From a checkpoint of a small masked image model: encoder patch size [4, 4].
Rows from block 7 of the encoder of a small masked image model, named by matrix and row number. Rows with one number within an expert belong to one neuron, the router's apart. Each number is 500 + 25 x the weight over its row's rms, rounded and kept within 0 to 999. All counts start at 0. Numbers have three digits each.
Before each expert's rows are labels from the 100 images, of 14976, where the router gives the expert most weight on average: "top examples" is what is common among them. Only what is clearly more common there than usual is listed. The data: telescope images of galaxies (Galaxy Zoo DECaLS).
# router: router (encoder.blocks.7.mlp.router.weight, 32x256, trained with AdamW), inputs 86-171
# gate: expert gate (encoder.blocks.7.mlp.gate, 32x128x256), inputs 86-171
# up: expert up (encoder.blocks.7.mlp.up, 32x128x256), inputs 86-171
# down: expert down (encoder.blocks.7.mlp.down, 32x256x128, transposed), outputs 86-171

# expert 4
top examples: shape: star or artifact
router.4:494500518503586503551507487510482517441501463484520448499535497502500491493517499501456482538476487472497486458479508528470481495496514475498497533506485472494482487505484505495518524498480535490501518528505493498515516469431520494585484514493495474494493483
gate.0:500495500500437500504500500509524500500522530500555521500531500500478500470500561500486500566503500500500500500531535500546500500500498500515500432500510500531500601483500500500509592500500500500529500500500499482472501500442545488500500500487500500500549474
up.0:500493539500500500539500500506500500500500497500553524500549475471475500471500549510500471581500522500500500476522553500500500500500500451517500500500513500500553568492553500500516576500544500500512500523500500478479500500454528498519500500500500500500538500
down.0:521500533500500500481468500500556486500523434500390474551500489502500502500500500500500500530500500462546500500500526493498500500500503479474500500500501500500500466553500500448500500528483474500500500491448527512455500500500500502528486500545432502527500500
gate.1:500500500500500464500492430463500460500482531500500500500530500537521436495500500470487500517538500500500488500457500487500500519528500500486500546516500515500500519495500500500539524459500513500481521500480500558471500500438500569500473500526438446500500530
up.1:468500521521500531500500572517500520500509483507445500500405500474500567510500500524516515500475500500506500500542500523500500493500488468511521500500500500500500500500500500487500500543500500478500456500500500457528467500528500435500533500453500505500547500
down.1:500532500525500500500505500500553439539500500500541495500500500516500500500500465500500526556500502500533500500500480500500549500526454500433500500529500500537500500466500578436549500469500501500500549500500540500485497433500444500500500466442427500497500500
gate.2:551500500500466500500500500529481455520500500525452500500425569500541500500500500500500500544500500500500524562500500528500500500546500500531486581500500500500500500450500500478523500500479500500474500574500500500500500500500500500500500564527500500456500500
up.2:500500467500500500461500500500500500500500500500537384500500500500500500500500500500463500500500500500500500427500500476500500468558500500500500500500500500481500500500459500500500500549500500500538617500500500500500500500500500446500500545500500493461522500
down.2:500500500500500500500500500500500500500500500500500500500500500500532500500500552446456500500500500500500500434460500500530500544500500448500500500500500500500454500500560500556466500473500463500500500546500500535500542500452500500500500500500500500565500462
gate.3:497500500500525500563462500525500500571500500500501456500460500500500500499500500500500553500500495500500500500569500500500500485500525453500500500507500412446500479447500500500500445500500500476466462500500474500500576500413500500536516500500534500475500500
up.3:500513500500500508500500500500500500500500533477500423532500500538464510500500465489500533500500500500500467500584500500500500482500522500500453500500500439450500468453500500494500454522497500500481454500500495500500569474413500457548523500500524500451500500
down.3:500500500500514500509541500500500500500500500500500528498466565500500500500500434500500472500463500500500500536459500500488500500544515500449500500467484500549500433500528500500500500500562532500500500500551500500546548541500520500500484463500500524481520527
gate.4:500500474500500500500500500500519560500545560500500395500438500500500441500500500500500500500500500500500500500571500500500500500500467464500500500500500500500500500545457530500458500500464500500500464449500500500500537500386500500500500450500500500500500443
up.4:500500551500500567500477613500500500500500500500470500555500500465552500500500500500500500500500500500500454444500500500500500500500500500500500500459500554500500500500500568465500500500500500500500500428500500500500500500594500500500500500500500523500532500
down.4:500500500500500500500500500587500500500500500500500500464500500500500541500500500500500500500500500500500500500574500500500500500500500500568500500583500500500500500436556500500500500500500500500552500500500500500500500500500500553500500500500500500500500500
gate.5:500500500500500500500500500500500500500402500401500500500500500500500500500500500500500500500500500500500500500500500500500600500500500500500500500500500500500500500500500500500500500500500500500500500500500500500500500500500500500500500500500500500500500500
up.5:500500500500500500500500500500500500500500500500500500500500500500500500500500500500500500500500500500500500500500500500500500500500500500380500500500500500500500500500500500500500500500500500500500500500500500500500500500500643500500500500500500500500500500
down.5:500500500500500500500500500500500500500500500500500500500500500500500500500500500500500500500500500500500500500500500500500500500500500500366500500500500500500500500500500500500500500500500500500500500500500500500500500500500500500500500500500500500500500500
gate.6:500500500500500469500500500500500432500441500500500500438500469500500540500500574500500500415500565470500500500500500542500500500500500500500500500500500562500519500500500500500500500459500500500500547500500465500485500500565385537410500553500554500500500500
up.6:500500500500500500500500535500500563560523500500500505500500500500500450500500443500500500500500423540464517500418500500415500499500500500500500481500500500500500464500500500500500500540500500475523500500500533500500500500392582427500500500500500500500500500
down.6:500500500500500500500461500500500500464496500500500549500482500526454469500500527500500500500500500500500500500500500500500500558500543500500500500500500500500579500500522500540500500500500500500500490500513466500500475527500500500500500500500500550541549500

# expert 7
top examples: shape: star or artifact
router.7:496489515509587490548525507513500506450526439496510444479458478532467501502491492525491506491472500524503482465501537519474484506504504470499510520477497506492481465451493487506518511484456510500456512522491539498513543491440537490539511483436502513493463464
gate.0:464500500437500586585500432552477522500503500494500500500500500455500500482500500533500500500475500461500500485500500500500511500500493500500491500535500500413510500500500531500500500500500549500458500500482500500528500500590393592500500500391500500529500500
up.0:462474500500500500558500459500500570500500500500446500500500417500500531500466500522447500500500500500500500500500517500381519526500500426485500551500500500465500500471483500484500412483500500500475500500472500500546500500564500500500500472500500500500500500
down.0:500500500439504500500500500469449500500492545568500500500500500500500500500500500500500533500500500500534500500500498500552500500500441411466500500500570500500500500500487500500500500500426500500500457500459500500544457500500500523500500500482500549500500500
gate.1:497500500500530500500500594500500500570500500500500500500500500471537500500470500500500565530538426500482500500528521500500501500500500572500500500500500500500577500500500500500524520500425390587500483500500481500500451500500500500500500555500515500528500500
up.1:484500500499500552523500500500500483481465500500500500536500500500500509500500560522500500500500500500520539500500517500500500500551500500500500500500516456473500522500500513500500500500500500478500500433491451448500443500500500500500478500500500500500500500
down.1:500500500500500500427500500500500500532500500500500528421500500484569500510500500500497512500500439500500500500431500500519487500500500500500500500500500500581500444500500500444500500500500500500500500500521536500500500500500583527500500500500500470500463520
gate.2:500500450483471553500500500531500504500500493500500500500500500500500522500500500500590500433500500500500529500500500500500448500500500500500500500490527500500500500451476468500500500500500464484500500500500500500500500582556491484500500473500500508500500500
up.2:524537500514500500601497500500492553500500462500500500500500500424500500500500500500500500583500452500475500500443500500545500513500500540511500502500500500500500500500500500500500598500500500500500500500500500500484473433500500500562500500500446500500500500
down.2:500500538535500516500500411500500500542512500484500500500613534476445500500500500500464500558500500500500500434524510500500432500500500482500500500500500544500500500500500500500500500500500549485500500432408500500500500500500500500500500500500500500460500500
gate.3:500500530500500550500500429471500500537500500500500530466500500500466500500500500532425519481546500500500500480500449500500522500554500500500500500500500500456500500500540520500500397500500500474500571452500500500532500546500500500509531500500563500512500500
up.3:500500568500500539500500500471500500500473500500470500423500547500500500500500500500445500500524500500500500477500452500500545500460500500500500500500500500500500456500500518500500422500500500500534500500500500500500500500500553500512519500430614500500500462
down.3:526435500500500547500500500500500500500500500500500433527500500500531478500500500500500500500500500500500500500500500500551500537500500500543500500500474500500500535500500500500500500500500500500546500500500500456500500540443500453500551500542500470500500464
gate.4:500548500510522477520500513530500500500500454500500500482500500500500500500500475500500542500500472514500500535500506500407500481500500442500480538500500500440500500516500500508500500500500500500500530500508500500500500500440500500539500500500500500531500500
up.4:477461500500483536468500488467500480500500553500500590536500500500538500500500518500500466500500530500500500500500500500569500524394500532483500500475500500558500500470500466500500465500500500500500500500500500500492500500600500500449500500500500500474500500
down.4:500500476500500473500523500586500500520500500500500500574500456504500489500500500464500500510500506460500500500553500513500501472511500437500491477500531500500500500500500608500500520525480517500500500500500500500500518500437500500549500500464454500512500514
gate.5:500500500500500443500500500500500500500500500500552500500554430581500500500500500500500500500500500440500500549500500500398500500500500500500500444500500500500500500500500500500560500456500593573500500500500500422500500500500500500500500500500597500500500500
up.5:500500500500564500500500500500500500576590500500500500500566500500500500500500500500605449500500500500500500500500500500500500500554500500500500500500500500500500439500500500500500500500500554500500500500500500500500500500500500500500500500500500500500500416
down.5:500500500500500500500500500500500500500500500500582500500500500500500500500500500500500500500500500409500500500500500500500500500500500500419500500500500500500500500500500500369500500500500405500500500500500578500394500500425500500500500500500500500500500500
gate.6:500500500500519550500450413500521500500500500500484493500500500500500454492529500508500474500503500500487500500500500500500500500452498500500469500533500500500458500458500500500500500451438500500469560452500500566500500500500422500500500500500500500518500500
up.6:500500548474500500500447386500507500500516494500500482471500500500500500513500500500500500519500572450500534500534500567500484500495535434485500500500500532500431500500537500469555500500500500500500500500500500544500500500500500500500500540500500500522500500
down.6:500500500500500478500500500500500532432424500461500500481500500500500500500532559500479500500500440500500500500500500500544500500500500591500500500467441500553500500500500500597499500500500500500500464500500485569500500471530518500500500410509548500419500500

# expert 21
top examples: edge-on disk: no; spiral arms: yes; spiral winding: tight
router.21:541474501475568541492545502478522504451513489483547469475466490511517512497509457534469488499457496511527480472508506536530490501495505538490484477481515519506465500522479483500482487504492503498507490506473539538504492524443465514557505516529512502476508526
gate.0:500500536500500500500428500499500500500500500500516612500500500517523500462500500500500500427500500500500547500500500500500500500456500500480500500451528500500500500539574500500510592500500500500524500500522500459500500500500500500500500500484500500500594512
up.0:500500562500500465500445460466500500444489461500500522525543500443533487500468500532575500500500432500500500500446551439500500500554500500486500500468511501545500500500494502478500500500484510514500500499481500500554500500546462500500476500443500562500551465
down.0:486436500517500517465514500459500500500500500492500467431500500490500493500485516500500532500500500500500582500500500500515500500500461495443500500432500519527542500500485500500563448500500490500493489500500500500529500500553454533500500438500525500516500479
gate.1:500500500500420500595500500500500459484500500480500500500500500452500500500472511500500500500500500500500500500500500546500500500528500548500500500476500545500500552480500500511500500500500500412500500460518500500500500500515500500500534484500500500500500409
up.1:500526500500500555500502500500508524500500552500522500417484500550500500500500500500533500500500560500500500500500500467500500500500500474500500500500463541528500500462524500516558500539500416500489500415500500489500500500500500500549513500500500443546500500
down.1:491500500500500531500500455500500516527500500500500500500500423500449500484500426500500476500500500537500500572500534500500500500500500442500549525500500500500526500500500491500500500534500500500500500500500458500461535500500569500539500500500546500500500500
gate.2:500423550500500489500480500500462500500500500566500478500500469500500529500515460500500500500472513467500528500500473574500500500500500500500500568500500521526498500500500500500554478474500500500514500449475500500500500485438500543500500500500424500500448500
up.2:500483531500463500439500500547459442500500500500541500500500500500546500500500500500500473474479500500487500500423464598524491527500500441500500500471500500500500500500500512486500500500557500500500500540471393529500522500569500500475530500428435523500500500
down.2:500540500500500500500500545500478438500504500500542538500500500500549553520524500500500500500463500544500500500500542527523500458500534500500500500500500500541549500468500500500500500486500536500500500465500500456520537500500500500470500470500500500500500464
gate.3:500566500463497500500500500500500500500500500500500500500500500500500500500544500500500475500500500500500500500500464500500500484500478500500500500500529470500500528576500470500500500500500500500500500426500500500500500500500500500490500500500500500511554500
up.3:486500500475500500500403500522500500500524496500500500555546500518500500500500500519466500558500500500499500583538500500500500500416500500492500504500500529500545500547488500500500510502471500500500409435484477500500551500500500490500480523500486500573500500
down.3:500500500486489500500410500422500500500519444556500500544500500509536571500500500500532500486500500500500500606500500443500500483500500500500521463500524529500488500500504473500500500500500471538523437500500500531500500500500500500500500500476500500500500500
gate.4:500465476500500500500500500500500441500500500519500500500425500500500499500500528487476500500500500500464500500500500489525500500473500560500504500500532500521500500500500527500500426500508526500503445500500524500500551574500500548458500500500517500484500500
up.4:500500500500500447475500500491543543528490474518500532500468500500457500519500438500527502559550500500500500500500500500500500513500500500500500500500465500500500500500500500489500500548500487523500500500500500500500500475500582500500500500516520500530451500
down.4:500500486500538530500500435500518500547500461500476560555500500500480500526500500500500500500500500500500526556528500515433516500500451448535500500500529500533500500500509500500500500501500462500546434438500500500500500500469544470509500500500500500500500500
gate.5:514500500500549541540500500500551500500500461500510500500411500447437500500520500518500500500489500500456500500557500427500540500482500500500494500500500500496483500500523537489500555457500500500543441544521482500500500500471500500532500569510439500532500534
up.5:500500500532500500500533500500440531500500500500498500500530500564500500500500473500500500544500500500521517558500500547559456500529500500516459500500500500500500500500505500500500479534500560500500500500445500500500500500518500453453468448500500500412469442
down.5:568466500500500517500500500500500471500500500500570500575532417449485500488535471500500500549500500500500500500500500500500501526500500500431454500500500500465500500456500500500453438500500442500500500500526529586500500478470500500500500500500500500527500500
gate.6:500454500500486500500500462500500500500500471500543535500500472500519500520500559500500500500573500500470477437500500500500530486500474500500478500500467501500505453500500500481563500500500500486500548500500442500527500500522524500500500500500500448539444471
up.6:464489500500500500413459500500529500500500463505489500500500500541500495527471535520500500500500543500500492500500500500500494500500482500512501500500486500500500500500500532482488473519461500500500500500500453500500434500500551500488500506463462500532445438
down.6:503501528500500518565500512500556500520500500514500500501546492500500481517500475500500548526500500530500480477500476500450500504500456500500500500497554543500487500500500498482500475443500500521553500500527500504500470500500510467500500482521540500562494500